{
  "model": "CTC audio transcriber",
  "dataset": "short read English sentences (LibriTTS-R)",
  "train_examples": 26041,
  "gain_aug_db": 6,
  "n_mels": 80,
  "hop_length": 160,
  "input": "log_mel",
  "spec_augment": true,
  "win_length": 512,
  "tokenizer": "word",
  "vocab_size": 5132,
  "arch": "crnn",
  "norm": "batchnorm",
  "activation": "leaky_relu",
  "depths": [1, 1, 1, 1],
  "kernel_size": 3,
  "stem": "single",
  "widths": [192, 240, 288, 368],
  "rnn_width": 256,
  "rnn": "gru",
  "bidirectional": true,
  "rnn_residual": true,
  "rnn_layers": 6,
  "optimizer": "soap",
  "beta2": 0.95,
  "lr": 0.002,
  "beta1": 0.9,
  "shampoo_beta": 0.95,
  "eps": 1e-08,
  "precondition_frequency": 20,
  "max_precond_dim": 1024,
  "merge_dims": true,
  "one_sided": false,
  "adamw_lr_other_params": 0.0011,
  "steps": 500,
  "batch_size": 64,
  "epochs": 1.2,
  "lr_schedule": "linear",
  "final_lr_fraction": 0.1,
  "warmup_steps": 20,
  "weight_decay": 0.2,
  "adamw_weight_decay_other_params": 0
}
Rows from block 5, named by matrix and row number. Each number is 500 + 25 x the weight over its row's rms, rounded and kept within 0 to 999. All counts start at 0. Numbers have three digits each. After the name is the row's rms in percent of the matrix's.
# weight_ih_l0: GRU input weights (gates r, z, n stacked) (model.rnn.1.rnn.weight_ih_l0, 768x512), inputs 342-511
weight_ih_l0.645 097:469474515513515484482505485525541500540473510515475504477483529455484514510505492518502565495478541514514476489495466510498501474517514473528477513510511525523518499480518543487522483484567457504490534525510508462455491508498445505525463524469478556483481512475509525505511470546473491508480513514515501478484460493476490461523486510494487489532516461508476465536500510522481473490454476485513469471508491457502520457523550482509487501474538466518486515486464491498453533514483501524452497519516524491467514530
weight_ih_l0.646 099:517512466523547536507466512520465529481552512529511525497484501529478500492471509547504503487517469473490477482521486496554532496530489503499481491498536522525485485533505497482490522528496504516479467489467484479522468508496540511532515484488466534509460521483537479506505480463513466500488530530492527532461513468512483492476476455481481500468518536487464506499490470547488484514495513536501521500534528520521503500534539487484481475503530500542470505510509467475443485490487478504495475474461478541484526490
weight_ih_l0.647 095:476478492505496491520534530466480505527517502493523523494489497475441467519467513529545488450501459532471493470511482493533525476501493505491480472505517509467514519507517485499497529509493533535503516457498525456468491497519466488512492528499532493505523532522504468536488496469535511497514483493540479520489501478465533464531518508520463501465499483454482543517534475453520530533532468509475539525505461460471505513493504470520531537493520509480489515509500486539497526541551558498484535475529454531510478489
weight_ih_l0.648 099:496520491502471483470461465459531492492576497476506568498525512505509508516531516505519473483496451491534484497474505552534515511501488495489507436477480495531511515481538534482504463535484510494489514511460518513480457508474487525542500490506538512526471475520502515501482545516510495460499538456478476539503522450481486452508496491447496500473531480485519510502510492512467495489532465503513482501477487530527533470534470460514485506544532528484521462502483482521508491461531485515475552464518530501526533530
weight_ih_l0.649 096:494510487526494484464550522482531503531544490493522459541553492480531492522486536489485463515468515503504487553488486547493474534522512517518539486496512452513487518557468503530479513483529533509523524470484455507467502516458509496485513491530521503504520536545540501516504541493492465496475499469516548477458518505490501488549526492487488551463540500496528514496537540463470483501495539527459482505525517468477502521473533541511480443541484468517489467460475471497480485507467488538526477503508479522499526524
weight_ih_l0.650 102:543483492463525521539465461531512465505496546530498467533540493523516461530526470526476530519485497486461524497477512509473512513524474507482508484475519528503448520463508543550555481529531462500534484466498532508458448526501490508515480467507474520509447548479461476554534478467460526505498503508517514522489497471524524527479450539554552532487498502528470492491514503504525520489481520459494497529502509527527528487523499466507501506516483509526497505534516506509460508523519486508531505513481502516543494490
weight_ih_l0.651 096:485529482523561469479538551520484467521485496463507501519476473493532545507491498503473471488538522457523466505512526493520510533481467478503470512470485509493503466466479487525478504544462486491532497480501514481462482495479508465520515542524474469452505498488478514497456483517483501469483515507493494528493478514509506482470487464500517505537510480460498479480487546477528502542506452483477490521507472525515477516494489509466458534441482546478508551452522475534493520518534532505524488454524515462500515505
weight_ih_l0.652 098:529491466530512484516475549495514504494466477487508467499519475497473514486474519486530519481485473464515514497531489483534475487534508467471511494490534506538498538533488525470495498539519545487461483472536526501525538508491530464466494509467491495487507507537504495520525487503448527521469514501494494512508522511515528514491513463555497519492545497510453488492535505489488562516473499542481544519494468497460509464481467520486493490531469496499491479488461458501504491525497496507479522457486523498486502434
weight_ih_l0.653 094:490494481518526485453514479504504474535497475455528537522454506505529498479537500514517552495510513485485487505491487465511515530490482508526505499517507519512459482522456528501487479470461543508508530506487475487481463502434497515537509505479500513536503525516497490505476481451534499509489475510515499509547542539480480500485505520508503456497455449527527532477506553506506515478493511503477463546507537536498485463527512489492497515509492504520514509469481492476528476482509469522482509536492515526479500490
weight_ih_l0.654 094:513500503492500532537528508508533536461507454507481502475468543489481535526455515460473480530521545536459544479502475559529471489538496513526487454536480507481522530480456479484470473479484519507511508494477510481558480480543474513491490493483514527537508498520490514482520501534487499474463471447482509538447536484531504495505497526450484510514492510499527498530485530522533508521445480508465501520453549495469526515480474482537474489551515490519439485479452503497483545495527505492523520499464526476530525483
weight_ih_l0.655 097:519532510525477484509500482540510493446480498544547480458518467479526521528518473513543505513463449520513519497497495489477480530526489543475486553535498550512440510480521529507519504531449498453539478485510539495508493477511557477499527461505513508508524501493464449541467469517535514493477529514547520472485501465496478478509469512508533472494549469523461461458508473532526495496545537486476462465520474489503516526528468530481494508511476461471500514525458495499540496501476456464471540503509511511515513496
weight_ih_l0.656 095:520516465512452505485499524464461535528505517516488525502507465510482466519543485520528516527504483474480465495478487514488540463494502543477508531466490486522462523479505555488492489525519496514496514517506520539452536545509505534512509499493550511550518467513506520501490499463454517472473523466493483521521473524489470470504518481465454518480528481536463513516531452495502464499470461505530535509510531504453497510483493484476499495477489486507521468482549506508462493519464508458535508527507484498521458486
weight_ih_l0.657 093:473485523480486506507534498511520504474495471535530511526500460549516529483531492533481504530486501491491534527461475515495496531472467519536485512496500503518511492472454464488494454532508498476478509501519549479520464494481471533533482491526473534476493518455484541530525468533528502464529502491489465525482490518482501542451530518458472505533549535528475493504502466488524452469486519519499470465538524516483505512515484494475525545503497507499452488458535481505540521474480489528505454468513544504478476496
weight_ih_l0.658 096:473486524519500471466474512490533491487462518489472534500552529510541486516493507481457523495479501497514447489535518483532479533466497485520533505454481533522504472518466547491458511498512473460530503510538503501464483474533464500502522529488478506509496529499520477464466474508485510537518492462505526457515516509490484531489447511462491456535515498474469471511537535483453534463489531477516446547450502498526492499523473531473518521512473538510492450466507508536494486499494522497523524518508525479553530478
weight_ih_l0.659 097:497467496476495513499549513515524541497531498545513471508506463528491520535482492486529534529509495464532503497501505497475489531507503531464479505496497520502537436506457543483504491489528479469515481493542489545538522528465501509509475466527459517523462506475501518479540510465487517518461440448510513501480476480528507467476522509477466540480485534446532515502448457503508549520482485529547551518464526502454490529542496490534521464444492522485464463523464543475466505528545513481513517528464501538523486455
weight_ih_l0.660 100:526458454482477526520548454534507508491494502491508464487517472527499519479444500455446488504498509475512492471517518507501490482481496525488496493493535466492448529475465469510512468508497491531534474504510503502527473477524498480569463510506511449482444489523450524488488483513474511533511513521514521533509521523475541457522465479507503541454457520499487477546520534516511503517498502520476545502477551500522517503526510512501504496504508492515466500472479460521526514522523513472536520509494523499466514461
weight_ih_l0.661 098:453479541519501484500458480495453544535513517472510510462473493551498531465478463531492462503520505507471480477497502517517472463490501531506516495478502469508486475514515522523487476492531473497482498494489512484539475522535489521494513471484532488533505494489517491453450475533510476534508476490512515500463505471500473527548492460478494519465513501543469530510511522516525542479461498461492462508460507499506507521468523503487500486516529496500465496504475473482513534469523535531500509476530517479446521522
weight_ih_l0.662 100:479492512497498509538550539486538516522485506481517507457493454452508483545481480480505518491475491551460518493524446507528495514482471469473527497514525494525510502493465481476502516484494539489491467519506508470501509504466508506461534462531499541469524488504493458476485469536521463536469499529554484536506523489493476509528541472548509495532461465525520506517490512550459489512533465474535439519518492528544482540483495529468487458535536449451500528493484463506535497517491511506497492533482475498519502515
weight_ih_l0.663 096:500518478518512469498464522494472522554517535506516536489487521471471462514517488538522533536481530488467453493508455502499532497536550481524465472509518547538489478518489512471468544535540469483487456518513448509498511507506517534540495470508482509500513472469502488491492490469486553518528467496491501551487482508470481497499498490487465473516513500502497483482534452489482521519515458529473523498498529485529535516516521524466482500542530513486459478497511481528480467537509485529489479513487528506526500544
weight_ih_l0.664 100:474484474509450485507514482533523529525504540490507477533531522475526524513500468483516488520525465509535528471517549507513484528494526504524472476546520475526508529497472493476542500537456519473471491530514514527496524466493464474541514509469506553530466482478510520467500499524529481517508460460475484466461465526474511504467468495500525531478471474527497516497536486465491509472528500515500544455484495475531510499520499522497513478504469503486488517516509509490535500491525499514518500523496512496549482449
weight_ih_l0.665 099:484473462495489533483522485513522485546517480501494534515478510452534549478499513507478454464483521517532505516452524523514484506471499504465472504459498472530502522494496472513483497516529504518517543518512470529483521460535527537470444536498486502522520462491487480520505504494471504513516480490458475466495465494509535508445482491495504475474530482552523481493501487532516513538498495481515474544479505488462509515529476492515481528479555546533505515525488530519462542523489484510505536491521518493462482474
weight_ih_l0.666 098:525533475504519506508481463453470479527477547476521487485486475494482537483462522458537537503469500464488521463501476474497473502525530504509549511492518540479500521501542526512499463457465471471492474465530522500510504474485524481516493518540448497505473467498503461517459507481543518493531535460472532494468459524452474491535533473485503513520477514482535478504530536475507522529498475488492514513491475454548493484471517508480492513450541468535513472538495486504498470498513472490483441484469520520506516562
weight_ih_l0.667 100:477534505514487496505524510468524471461498516468542475550501509520516490461546510508523502474466508464520514516538489516455533510479535552538472497518543548462487538451503460495503506490522479511523507457525477471519531478469488528517483513534514457456488499478525465494519495517498497536491451557482505470543500466485513470462527534543521514473491488486541535486495547518502537521504542523520529491476525460561473530500488502480474446534496492467517508461511540483531481474482479471540526465494517528458519487
weight_ih_l0.668 097:483500526478479487489509487489490472506458538465535512502465507469510488466455498491474480519528497468499535464547448493502542489505519448485484460487516478476465513524519467546524514488537512527518496469473506477507496493455496470528474520509509492513541482525490476533514543499527514509470524481532515527515469513507557496523509530480493503465499454504478524514461514497533486488466528503472469538483516510477500460460489465536482499536509540525487472482516532455475522548529485485469544482531517524488508472
weight_ih_l0.669 095:506503509517475532507494505505510533483509532463524489512453520513498519522493477524503499501497516504470526478503543532464503465511442532522463544496522486510540467480510499465524468471494505511553528524477467537524504519531500483473517472467527475480521486460488483551541537509506515513492530518513504521490482529502486451526495519445504482480513491531472481483523519474519477508498487487553439502464519480521505492501516497510464510532495515487501526457510523503543478479478451507480488526518504539484508475
weight_ih_l0.670 095:537482512503487485544483479558557522496494488538508510512510483472517494530480545466463488484549516547520500510493531524522526496542487489510518496485490467504522515475497500487473501461505495531510463539505524512465515507564535538478525483489505530499526507484505476481519483517480504468485484521451485497480480498513495523495530484474484482544513502517534510509534498469523476491501524513503495489524500519523523533480458497474531496469521473482501455491492478463468511531492546456473525532507479489500523525
weight_ih_l0.671 097:517485487517534474504483488488506488485500495483534513480507474448505501517525497469472523479465524524465540476505497496489502459530446520496462491454526533506488491523454491479504508485536532516514472500469485493557483467486486492554517495507438465519541499468495532496528511542481471503514491489453496462495493522499542478467530527489531529496509533479463477505480466457491536498497514475466503490535527488480480484509461493500529497496511505485507547475521473533518520516515528460478513528468500535455488478
weight_ih_l0.672 101:486483476522516471524478515503485500491494528501509510496486454516508482545538468502514516527457515486509471457516504482480496536498501465535455505538479487502543484472497517502471531501520543473521510521506536491541486537516482491538475467467501482492514537516484499460482484491502513513513477507487515517532482509502493504513489495504542522498486491462530493456520467487492452540501448461485475510534501488531450485504494533463534478491500475482539478494549473526532473538524490513539500460507541499481480539
weight_ih_l0.673 098:469509509522494472504519495537464472483455486504506468476488502452513485502465483524552537472485465480503542491509523524535479521500484454472485503522547462506512498530470486475506473489456501503503517463506552521545458512524488506539525473523492460479468539511499488522507535544479519532525495478474537514500521505470497526458486511481521491468481464471522458540533517523532498471543465466512508549494452495521477500499452526496468475521512547506463528529475523528517513525479499485533482543529516452477516446
weight_ih_l0.674 101:486468518504499481503466478527534480532466530502503489474497505479513566527539539460540516493452531508500468531517475481492485473456519457542522475472507520464500498499484536496529513505494447507490496465522512513507455537517452521505489516532518493479480503504486465467501544524500506459524516519528513514489511540532483484492454517466544500508502526517517473516516519531494513518500520501530488521522522533486493530526537496494496507555522461514505494516533487472515529529491490510475478514503499496554552494
weight_ih_l0.675 098:535494524505477467532525495480469485490526497531498498473481478472510525533480510558544502466503503497460510537501516479536485502496482533455479470519510457542514457512546489506446511517554523531455521473513499526514525488530514474476521484538511495476483459457474531486528481517523473526508541527548506524475521542511514526488534479507490513467483513469488506490515532458514503464496525547510515493489521477517545504487545466512490513511461540534477506525445498446511484484510517477459502508492495524479534546
weight_ih_l0.676 095:482467506511508529533470478466470488506512549531467525530483476539525483466463501520541513490514510530498472473491507520520478500494495535442465550527494527503478507516529476467461477490431512531522516491512535526508501525552484504476548525491513504483461493541499498465500464491498454550514518517489473514449514503466531541476493474512529529521496497513467483510500500488495483500502442511459486489501527506487458516493469469476500529510512500504478502504486498489521501514467496506498466510504493473501460512
weight_ih_l0.677 098:491550476468504507538496473502471474505509459493459471498474491512488492531503505453499494506539495481522487487508537502496462511494462518525521478489494545535517499540471476479542478479525537488521487466518503527515535470461522508479516508494498483527480496464528495505508485469510501495460465483489486518554515477508484500452499529520502503511525515537508521511514475530478532471495492486504505495534478483485525475475483454454557500495503480465527506530477491459499504487507489491512463465494529485524466524
weight_ih_l0.678 099:524535535456484505519475506460467473520499482526453452488519524503515509512507538506543454527520463489452512530530515486537531471464496520469495483519467474539510527483533494523519500483520539503501522500524479503464490519490482476523498505503471508544500456476515449530471492503491505470553489472521479517516477478501557477524471503528488524550514518531485459514522499516484508518537505541493517516509485523459515471510541508531521480509471461469483481535479529502507512488518485470476515534483507490465516513
weight_ih_l0.679 092:513526509493476494496502536474511513488499487517487502499477498458455466501548514463506522477486493511538516475542466528544459472544478501508481472487490526530538460478511516512519502534501505492510527526495477543452517484493510489503530542468488465477516514514521505480462496488527520475485522521515549496480542499492460494508507553535491468483504508461486517483492529474544540477465524479549492527523499467465464468538487483538480506473474444533537469526499525466499463490502464529477537467491495461513467512
weight_ih_l0.680 097:475519517501524509480472493534547474526548505508495520488481479525522511475540486503517509534501541537470466544460469481467515528481503547502481462468501522541474518512538469532537498531496466473481544479515499525497469475536468530462501482533520511472497492465508545516488499493460480539488475461471492507480507475512474490498555491544520497540511488511505488508524498522494487509493483499514483525461524456523497451505514506478504471488546474510551520544527491470524481525520527483511477486487510517470525506
weight_ih_l0.681 097:507502494516476495498505472465516473481464527461538508525472510524519555498502441466478494491527542447523541530470495503523478456514449493504489509501479507521521515467511542517513520527521438516468492525486507512534484506507489532483494538530468461530469498476507509494488528535467542476496540547489508505462512493482507524531498495439518483501516498490461490498464510523514525514465462479526490503489468481498511506522477511524523475482486525531550477545460500514479475463496462438531515467492507534467487521
weight_ih_l0.682 094:495530475501478511471509481524508541536489510511530449537473525466496539495507533535525521506526546498537498519488500489502471478471508481463507493531490510468472541502460538529504516524481476522470546516481494472515529482534497492531507482520499529497480477490455523507467523521547519513506494466465467472485507490495505457489477517520511486501494505499464442515452510540526541519522513547476513461454495517503497522471485460498522557463544488520541522520472505483513502495502474515528537494463496489486523482
weight_ih_l0.683 104:518530512523493479515482515530512484476517467503460490542464518486485430532492477449523492533518465492498509519517499491468469452537526509531468527457515467538512532511483488494499453490496529504537476542452515479495543457481493530506492511502490483503530481512468465480498525516525476494533533468495512462474487520492512521539492491483512467499495451501535514537455455470507532495554459485516495503516543478534503511464504538459537523514478503460534499488479454543499520480448508520497534496497526532498505471
weight_ih_l0.684 103:502469493544523491512468527508482466469479473468496468537506473504482532519516501538478460489530536485490540537497477548519498486507485534494535492497509490528500502516468475521511501493504466534496512490505486507442441498546491552482523502507486507507543470513538535518491453477520530470520488526495531466501551525504513462465471484547451539478468472465472492510497511506470510455477518525469523458499530490459533466518495472509517454454469496520468515535519559465468484534536516479532509511483512506476508490
weight_ih_l0.685 098:535477536476543472465482480516493524513458463470486512515492507488462473529538464463476478504524480521508515483492500471467490479488482466519477524510507462460547504505561534485524502527517483466517530514526481506509445511505495521531490528478523506505523489476542448537539511452502492471537489529490526524475471514534511513522534518514533468512531529467465507500508475514487457483461500475543489522511530516520517522533530472464548496516507506488485483468473478469500479539493501480498519523476529532519478499
weight_ih_l0.686 103:523495512480469507543538528475489473514466467467480469533492479461471465463475520485482483496497493481529454464477528530534448498542504523490530513538531472513499532499532537453524486450521523491485495479515471505539493512558508476512490511475538522479489505537500492490491512480471528508507526498541481503512464515475465538500501464503531490506499502525474516520536523441473507504532511515494539503477494506511516498532464519512460516539536503491495497500525523498547485485501495511474470478496506480473490556
weight_ih_l0.687 095:448479471460502515485510498493529459504487447515485509450513498502511502481472490473490496518473500521455534504510505493514533509485524447504498477507474514527478472451540505433491480511503505497505471494499537492484465509498481468480489518453551511537519534472466482520449481525473531530531499503523453450503510464493491534474518478529472540514520531494480532513528469534515473496521467502459493489458532459479483523452504477468528463503475500474435462506486515469534516500499505491524536509498525488474484530
weight_ih_l0.688 100:469506471511507532532519480493536484523507542504494513473498485555536483470531519468478462480530539496477482548503511551486494468542527560470510540476504538468506516530502512453487483504521476514520493504553545491470491532461511525513498535534506495499487487517490475515469512503517495499506483496532496511484531480515498465474516477454517518508488516468460493491503494486508488514532513481506527480528554512541530523476529525545475486495522502471501452503501465511477495503491520545530518476535464473487537483
weight_ih_l0.689 095:502479543513473497460535528559454524527495455546463522530548522489461458534468540479520518481534517492530465500492488475544471485533525500516506505507500533519470467546516522530494524520485488531525514499542467529502488503478516487493528540496505515522529490504458510490480502505517518483477515454475522469488456482469468482460525567494516518480497469478510535522487515447525535481478511455461483550459507485519517508487503524522537499522489542473544529520510510470528463507513475533539524492452472522494522522
weight_ih_l0.690 098:469529483482540450494475524468494478501506523481532494463507533501481512506512541519497535470529479549513532480513493471513515498492482536521501506476507509492502479533480516509465468538469491537496508480508537487522487493478502538522548542486518497497480518483456477512513553519510526474522523522485481516494521508483520457516508514472471516535516513488542522464473460456479512523456523463525534500513500471480460474503508525503473481463503473519499477513494493508526490488495549498518477463528482484469491519
weight_ih_l0.691 098:524517506474482511465458475485493496478496485493537530534530453489518535536455532496503471502549506524462453495464563501510503544506521444462515473502526505533472477484482514502503529486495551496495497467482533510454497522541525522466519521477535486514452533543538538520504489505464511504487503532502541472526489550467522516458490495470502490470520527483453479444509469479524514500526513499508467482484510451484482474493490476480488451507490502486491495506481512492487491507467493511474485504466475501473535484
weight_ih_l0.692 095:486473497543511502522512516514492488473525528476469470514534524447545529504468527459535477452542535526498484474513491496532466478513443518513485523485488532487492478474496525480525486511514531508480497501492517514471502473487472495571510501464464509514509470496493488578537465518477507529507514454476531498526522520473489535512472480452492515505519519497502496481525535523522483461550510532514534490523492502476528495455462504530509507486546512506504459504481525533478488522517531523508484520470468456471490523
weight_ih_l0.693 093:476497555458519495506508474467503512461491501463479504515507509449483544550537496529488444471512527516494515480489505459523486492476468567472506524547491493511499529467493479527463500506474488494561447523476495519496458475534544456510489498512515551498488490498492481533456467490525528466492485504490502504544503472452495481552541538476520523514470460504522471458459524531502501505514485482497515487506467471503447543478481475526499457475489530494478528470494504464454536477548483530497539524492532496508480490
weight_ih_l0.694 100:524481473507476546487528525480474510532462539489469500485498480509494552499478463520464500500510485489519512547500495503515527475480492469532506470491556494489488465481490534537523481493463512496463540472504476533492478531486479487497516486493453484524474484515516535483527492525501525522467513512490505463463505508490515514492474468500491516535509507484501501541513488506499472503468534508520471502472492492526489477484530535543534481544453522513503519523485502524478517537484459504478472509524493499465481478
weight_ih_l0.695 101:545513469510541532500508482538489518521483531471514548504498533497499504504467461498469509541489489528505468520477514513468497520494498505522487516537511466486491507502478508499504520506514505498519512473510528549474445499544495534546501478492514539485497466535481537470531526504510466500478478508497501471511470456478529482494500516476526480479496511492473466514490492516536475457531486524481522510455485473520503538487497480473535509483526512498483504504538485509525461480489461522485520495446502516505530508
weight_ih_l0.696 100:504503466548515536478533475507483491511533501527482510532477508532511480529508478494488511523542464514493496473538517482534509519503474512517507512473471504481508532463470526494517527509415487458466489476490498516469460521476534506458470539516460500459452498503464519508501466512481474536451525509536488476480477517497497503453482479490503473502510502463521491467463519459477502513472540531518501500516550504474497491513512473494509523520548516485508522497469517480517487516498492539499501475480536490511531500
weight_ih_l0.697 100:537513517527519499458502532471496501520493502522471463519491495531517474528476503507543488479500508479508469498530486527520527533465498484502471515531461516543520492480544467537511481513446473469469547537522539504544458542498536522489476482505506546470528498534543483525506530514547505492533489523524496512487472508482490530478462477512496498461513505471532523482518477520495458512511513474543512496456426489508471496496497453488495532484502493499548504493516499509479512519488483495466525495474527487481534492
weight_ih_l0.698 100:551472476473480496460492496505471511500476487544511528454490537523539534496498474496454479528534487484452499559523482532472538510536561486462522505504472518519534468477499474491537500525504511518542520507510480496452483522529489475526487497489527498495494510522514538503521537489480473515472501488512467471500493512543493533499504500518513469504509484523519469523498520478498477468474491520563453507470494509504471482480500484526462508534476544552531475476492505513473475525504497492553470521491468503498511539
weight_ih_l0.699 099:518468528480499498498463481497476501495516491480464489516480466524449514544479498512470505498508470467518466480524501496457554495476459510527480471518495498465480529538470464495514488534475464478523522449481533528527471482485518471522542479512522540480483504488486542503506516485512479532515501521512513479504519489519480461498536487490488501543452536508485480450533470512503446505502537471512497470489479498520480537487466467486504482485466456485468481446478529487486473477486493456483532507503502530515498463
weight_ih_l0.700 099:511495543525476515525542489520503525487503526481492506528500463475527494527478517490526449528507473492518546489479478467483515521506475535464525440535503495494536488500509509484484451511450469520491477527492472505534471507491512467533493522540507469541506490537509473490509506542481489472491520523488524444521483455485503527491481482559516531487486485504489501513485445476461478537511525492484477488497536549463494514497513448484439468449515491514523502504518522479506462468475481534488524520493539465486514478
weight_ih_l0.701 102:504481548522485508464473508492519530506483494481497491469517504493512534507505507508469522495455473506540519493479470479513447467480544514475566504545534513483512510523469544464512511491558485514476474517518469509466478520519467508483477505482542535542490488496502512456492534535464464511524483528488522496491526530497491480461467483521469551473505535483513476538554526506524526502475531484489520467531480537517503505532468497478521472503520468492505505485482520482516497466540505498487500450509489503555475508
weight_ih_l0.702 100:512491520474481486469444534508464524456518483481512508471527513511482513544492461496548520537466479474481487511496513499504531498496468486530506521528517475523542445523485505484503472532506492464467480546487534522478486503494521484521505474533541491474513511459533471501476469489541520530504483487530529526518493492482503445487470459487496521503532546496496499485538506469489535498448477478473512462434515457521509482478527555531489519508486464523514510486449527491532503536512475482456545508552525510495531503
weight_ih_l0.703 101:499478506485501468484466516468508489533486550482527521507484513498506525467493493494504466472479467524499480482532490483535485522487521541489493512518471502474527472540482467452537517528492481513481505529466477453511490505486491523518510511528548463526504513495454533470508493508513487496501465489504483483507520493464504495528533478494533578575513523523478546490555540512491474531496537457486521496465517477488457499532488522530456462531459501477452473539503524484518508445533499537473488509514492475515496544
weight_ih_l0.704 091:492520503501497471459484520467511521445530517528474487542454499531463482495463504494540478479518518551491535548498486514461473514480500489497476501463523488532455499555484520485486529490532483532517476515511505506505513509525528472480509512538545470499505518473519534509479454478508521537507517496487508520515531521486504464483506559477526533514522459537525468510491471537531500483455484512462524476490454488499500528491525524502469500502498501473463516527480505464530455505522511538532527530487466532515473470
weight_ih_l0.705 099:501495502473448531509471524473497482491526474524512506515466526493517509467480506492549494521460520513472510505500487463497497505535516535471502531494526476502521465524523515504503528504510507471507470496531490538523482490478488458536513534487488492525519480528481479510478512469489541491472524502499525462514452495474479508494502501506487543535523480454526528468538523514501498518464508508510473464493513474482454545508475509486489490483491468527512486500453470547501491504511526521486534519530528496490468444
weight_ih_l0.706 094:524526475524543541480499525482486526476514464517502472535479538487471518513481485466524506513478495470445516546520476495485489492501553513490517468459498469503474486525453481504507518481485489485537497452491503488478469491536508479489509475516534464505516479518467524526508509526486532507511506458486538549473493530526465496466535508472516473473466517532488518501495521506502495491511475514551490472502494471481528493484497487489473518497493514481512529502469495537500496489526513477510508481544477488534495501
weight_ih_l0.707 098:471537527473489539477489483496497470509503455539502482463463514480530517468507505487512461490504558492499513484501502477525477543473503530478540545502524495468497535549497498472493510478412532514474528518516471474494468531526509508507530491515466469522509513480477512516493488477521479464528525541495503470538542482497528510457520531492464511469523472538472532503520462492493462513477533500497487533540527527477453522493492513456482487484527472436522492522474523512542513475483432523519442520549450536490473474
weight_ih_l0.708 094:541490521516511492487459494523504463490521531499500520531449482525545503470499500471534491491510528512481514491528517489495503482487470454500517515527506474477510523477470495527505455535446514500503467483481510537509445491450548474524502478531532519465460534526494497522463515542541516476526462527469525535511530501491501506493510483467513480506530470495540514469497504543488489529478534540518475469517504521507547483524466502507485483447453528545502511552482542520483499498514467508524520518487526476515525471
weight_ih_l0.709 095:524547465478464494515452529503474481494513503517530474488488514469505526497526485507481461509493512498541512542524497543505503541535479506521495459496482498470490495505509523503463497498499478467454533494483459515530517443514514495490495523518517488486482502536466482509475477543498506506528467504504502487510486451509475453519522494460503533493503524518533551519516500507485513501506492489539513496478509527478468534498463485512512495499520505513476516532485490488538531534529478437524503477484545471468517528
weight_ih_l0.710 101:484522498487518538523480512495498504525508542494482519460507543514496518534490481515498478487467537463507528480481510482461536530498509461495533516490523490492516512528508466530498528438527482535542449506501498470520505490480483464474540471491528531519490493512466499513478551497514542443469463496475497487492477481481467525487492455518533513461496522484480490474479498510494487536504508480513483523475463476488526556495505515511523501486513502535546539509487464525506476492508513457476476476490526465521472514
weight_ih_l0.711 095:527503535474524483497507514510499501464506436496508496474486522488502501532486487472523544532516513492537523466497491468538468465522485550519506508546506517504533499485532530499514503507485504511467528490481485518518473538479488469554490512471504526473519501493487472500523498506531522504468471499464455466497460465502523497513497505530501483513495470444503477538495528511527519512503523522506492463480482556507558484470461536535517533508457510482470493493473492491448479469540515484527488498531519502500526523
weight_ih_l0.712 097:517470468524503535479542520535512476555488488524496482488500503538516488475508485497482546496509514494506455522501463465489494547463548531493478510502483473537493537509471498458520504540533514510488508514446455482510514460515525509486459499496460491557504520469522502461509492449498507455486479486489546518513482485474522477474450533469551534526520464468501517495462471507505504491494485517515533480482513501526454491492538516514525509483506530519503500478467481475483503484488547511501509477477498478533505527
weight_ih_l0.713 100:464518483471507538540516532493511538492465448538449484504464517523473517531478498481529490542502500495539528521535520494475516523512466508515509517517512540479480526459536529499517530476558550531475536505466530510513468519501490481474497514484526544507506501521534480547518451471529482497524538508516537473433500475532498491515479489537520492503479526540501488504484477494538447498505513521503492504468485475497514514534474513528504550470533530513529509491499470499456530502538580520523500512548503481517515480
weight_ih_l0.714 093:495505483471529521457505512507508468448466500453511475469487521480519484525465505463460519525511523501518508540522539478549485486507535494464476513467517473471518532517479507453505496470463474484499480475541505488503489513464472490470438484531469514482482547534472465480493496533502543499549516502496522496544481537474496461437518473502507499496531483508495458518496502501493537521483531519534476452512489497468531502478459521502492534468536474467512488522515481544530491505526525506527484532490508547563527530
weight_ih_l0.715 100:503500464527484461516449472517483485489467460475463533498495511469494476543534508528520512467498483496485459476503483524515486480511521469459475514526482480534500485546471471513459516474541521535501533535524542506550487538544482525480531502517505466481519452473494451505504512519504539538522478508536500494507498526489500507488510460506515531494501520490481472462538486461480523475469466506481506552478476458488467510492531503502533528478502465542459514484482521471457506516534537508531513505539544504492492512
weight_ih_l0.716 099:512512504524454493478515500460499479514508534511505511505503533469476521471455453518512464535496512533493527469476544477509455459521528506500468497519498497528450512540493522503539539459509474502494480516504475470539544524512519472481500499533523502483479521512472478484500492523523523488497518535487523519490526476497493537506529504529474534514471554484471528489493499515509540503480542545491485532453505522479500495510487510501532497473525483483514491480466515490490514485467525502478502477530470539517484465
weight_ih_l0.717 105:495483488472493486468486500535520534479540536498550519494494529462511543504529516473457462504478470548527497480487545503502546460514526471505511500523480502508468511502469518536517480476522522528498488469530494536443508514521549510538521480529517513532456483494532447516469473481501458485523513500485472537491527504455489473474478523477521519472502499504525531465483506472495533535540505495495487454503455505487481459536520556457496535475549539513523484537536532494485524497460509509492497504466492504470552492
weight_ih_l0.718 101:518505528513527515505508565456483453466522515524459500553497511468483522492464461523473507518516517495519473452491494537493492529533527489455521459487472462454542518504498511481517468488468488503482514485510538537504509485520503489469529491501487513448503491520494501448481482475485484532514466480484509517485522440474497504472516455535523469531461517458487477510493518514482579517477525472514502492518519479524470516505472518508528509489475474510544474529499515534456456471550490550516492510499482525500501490
weight_ih_l0.719 095:507453470539463516474547544551525467497538493478500500547474452514489522476514470492512503524523548500487527545494488516542467502472459489446537494464502545508488512533435483497480504503485474506493544460526493480494510515496519497496508515489519474480479518493521501478521491484459543558472531511523476481473548501510499530510521521543512489521506520464508514469470459491536504499490505485525488482509457503506458524551490482506521545519517527496574477478506475542521492513530458494503508519468511534470536487
weight_ih_l0.720 101:505501542465470501507508514521492512502475531515501526476491474524474511499538484501494529515525518528535529506518514473477460532459526477514502542497512517509515465535514506496477524513508494508459523481496508521439476509514514481470548527483468480508513536516475472461512502538514495562568496487525523503482464512508504507489491511505507528485467507491499501486506515487491507515509458529490464468476488473517502490490489535564493483467555505466486511525488513527456489501474530549502477497457512462562469519
weight_ih_l0.721 098:501483483539483528490483481469538506529517545515528518486480539532458510455529520513511533499469532528480510460531494488545520532477481480476506471503469490520473533461487521472500522494518497491531480482502511510498530476503508509468504468527467509511524504532485452501476493517515488471526503508511515500510519476511505529495460514499514472492507490511454534471493515520518489507457475459463487512461504479499482476483482526454513477512496479505527531474503475477486506477533524545509471498527499482496473497
weight_ih_l0.722 095:500454517489508482543525498504481466512482504491508492512501497522518510533491451472476566498512492485445479469511462508472508500532508474512519516531449526462502511512528468464465522530576512514461478464507494483480507505528503523486546508477506488493486509481488480533506526518475510491491484528496522507473527535468478483510501508468489510463476469469495528479534470513525559507511514540531509561544465543457504493509475471510511485503485520506500476546520544509533476520531512525503481483503493494500535522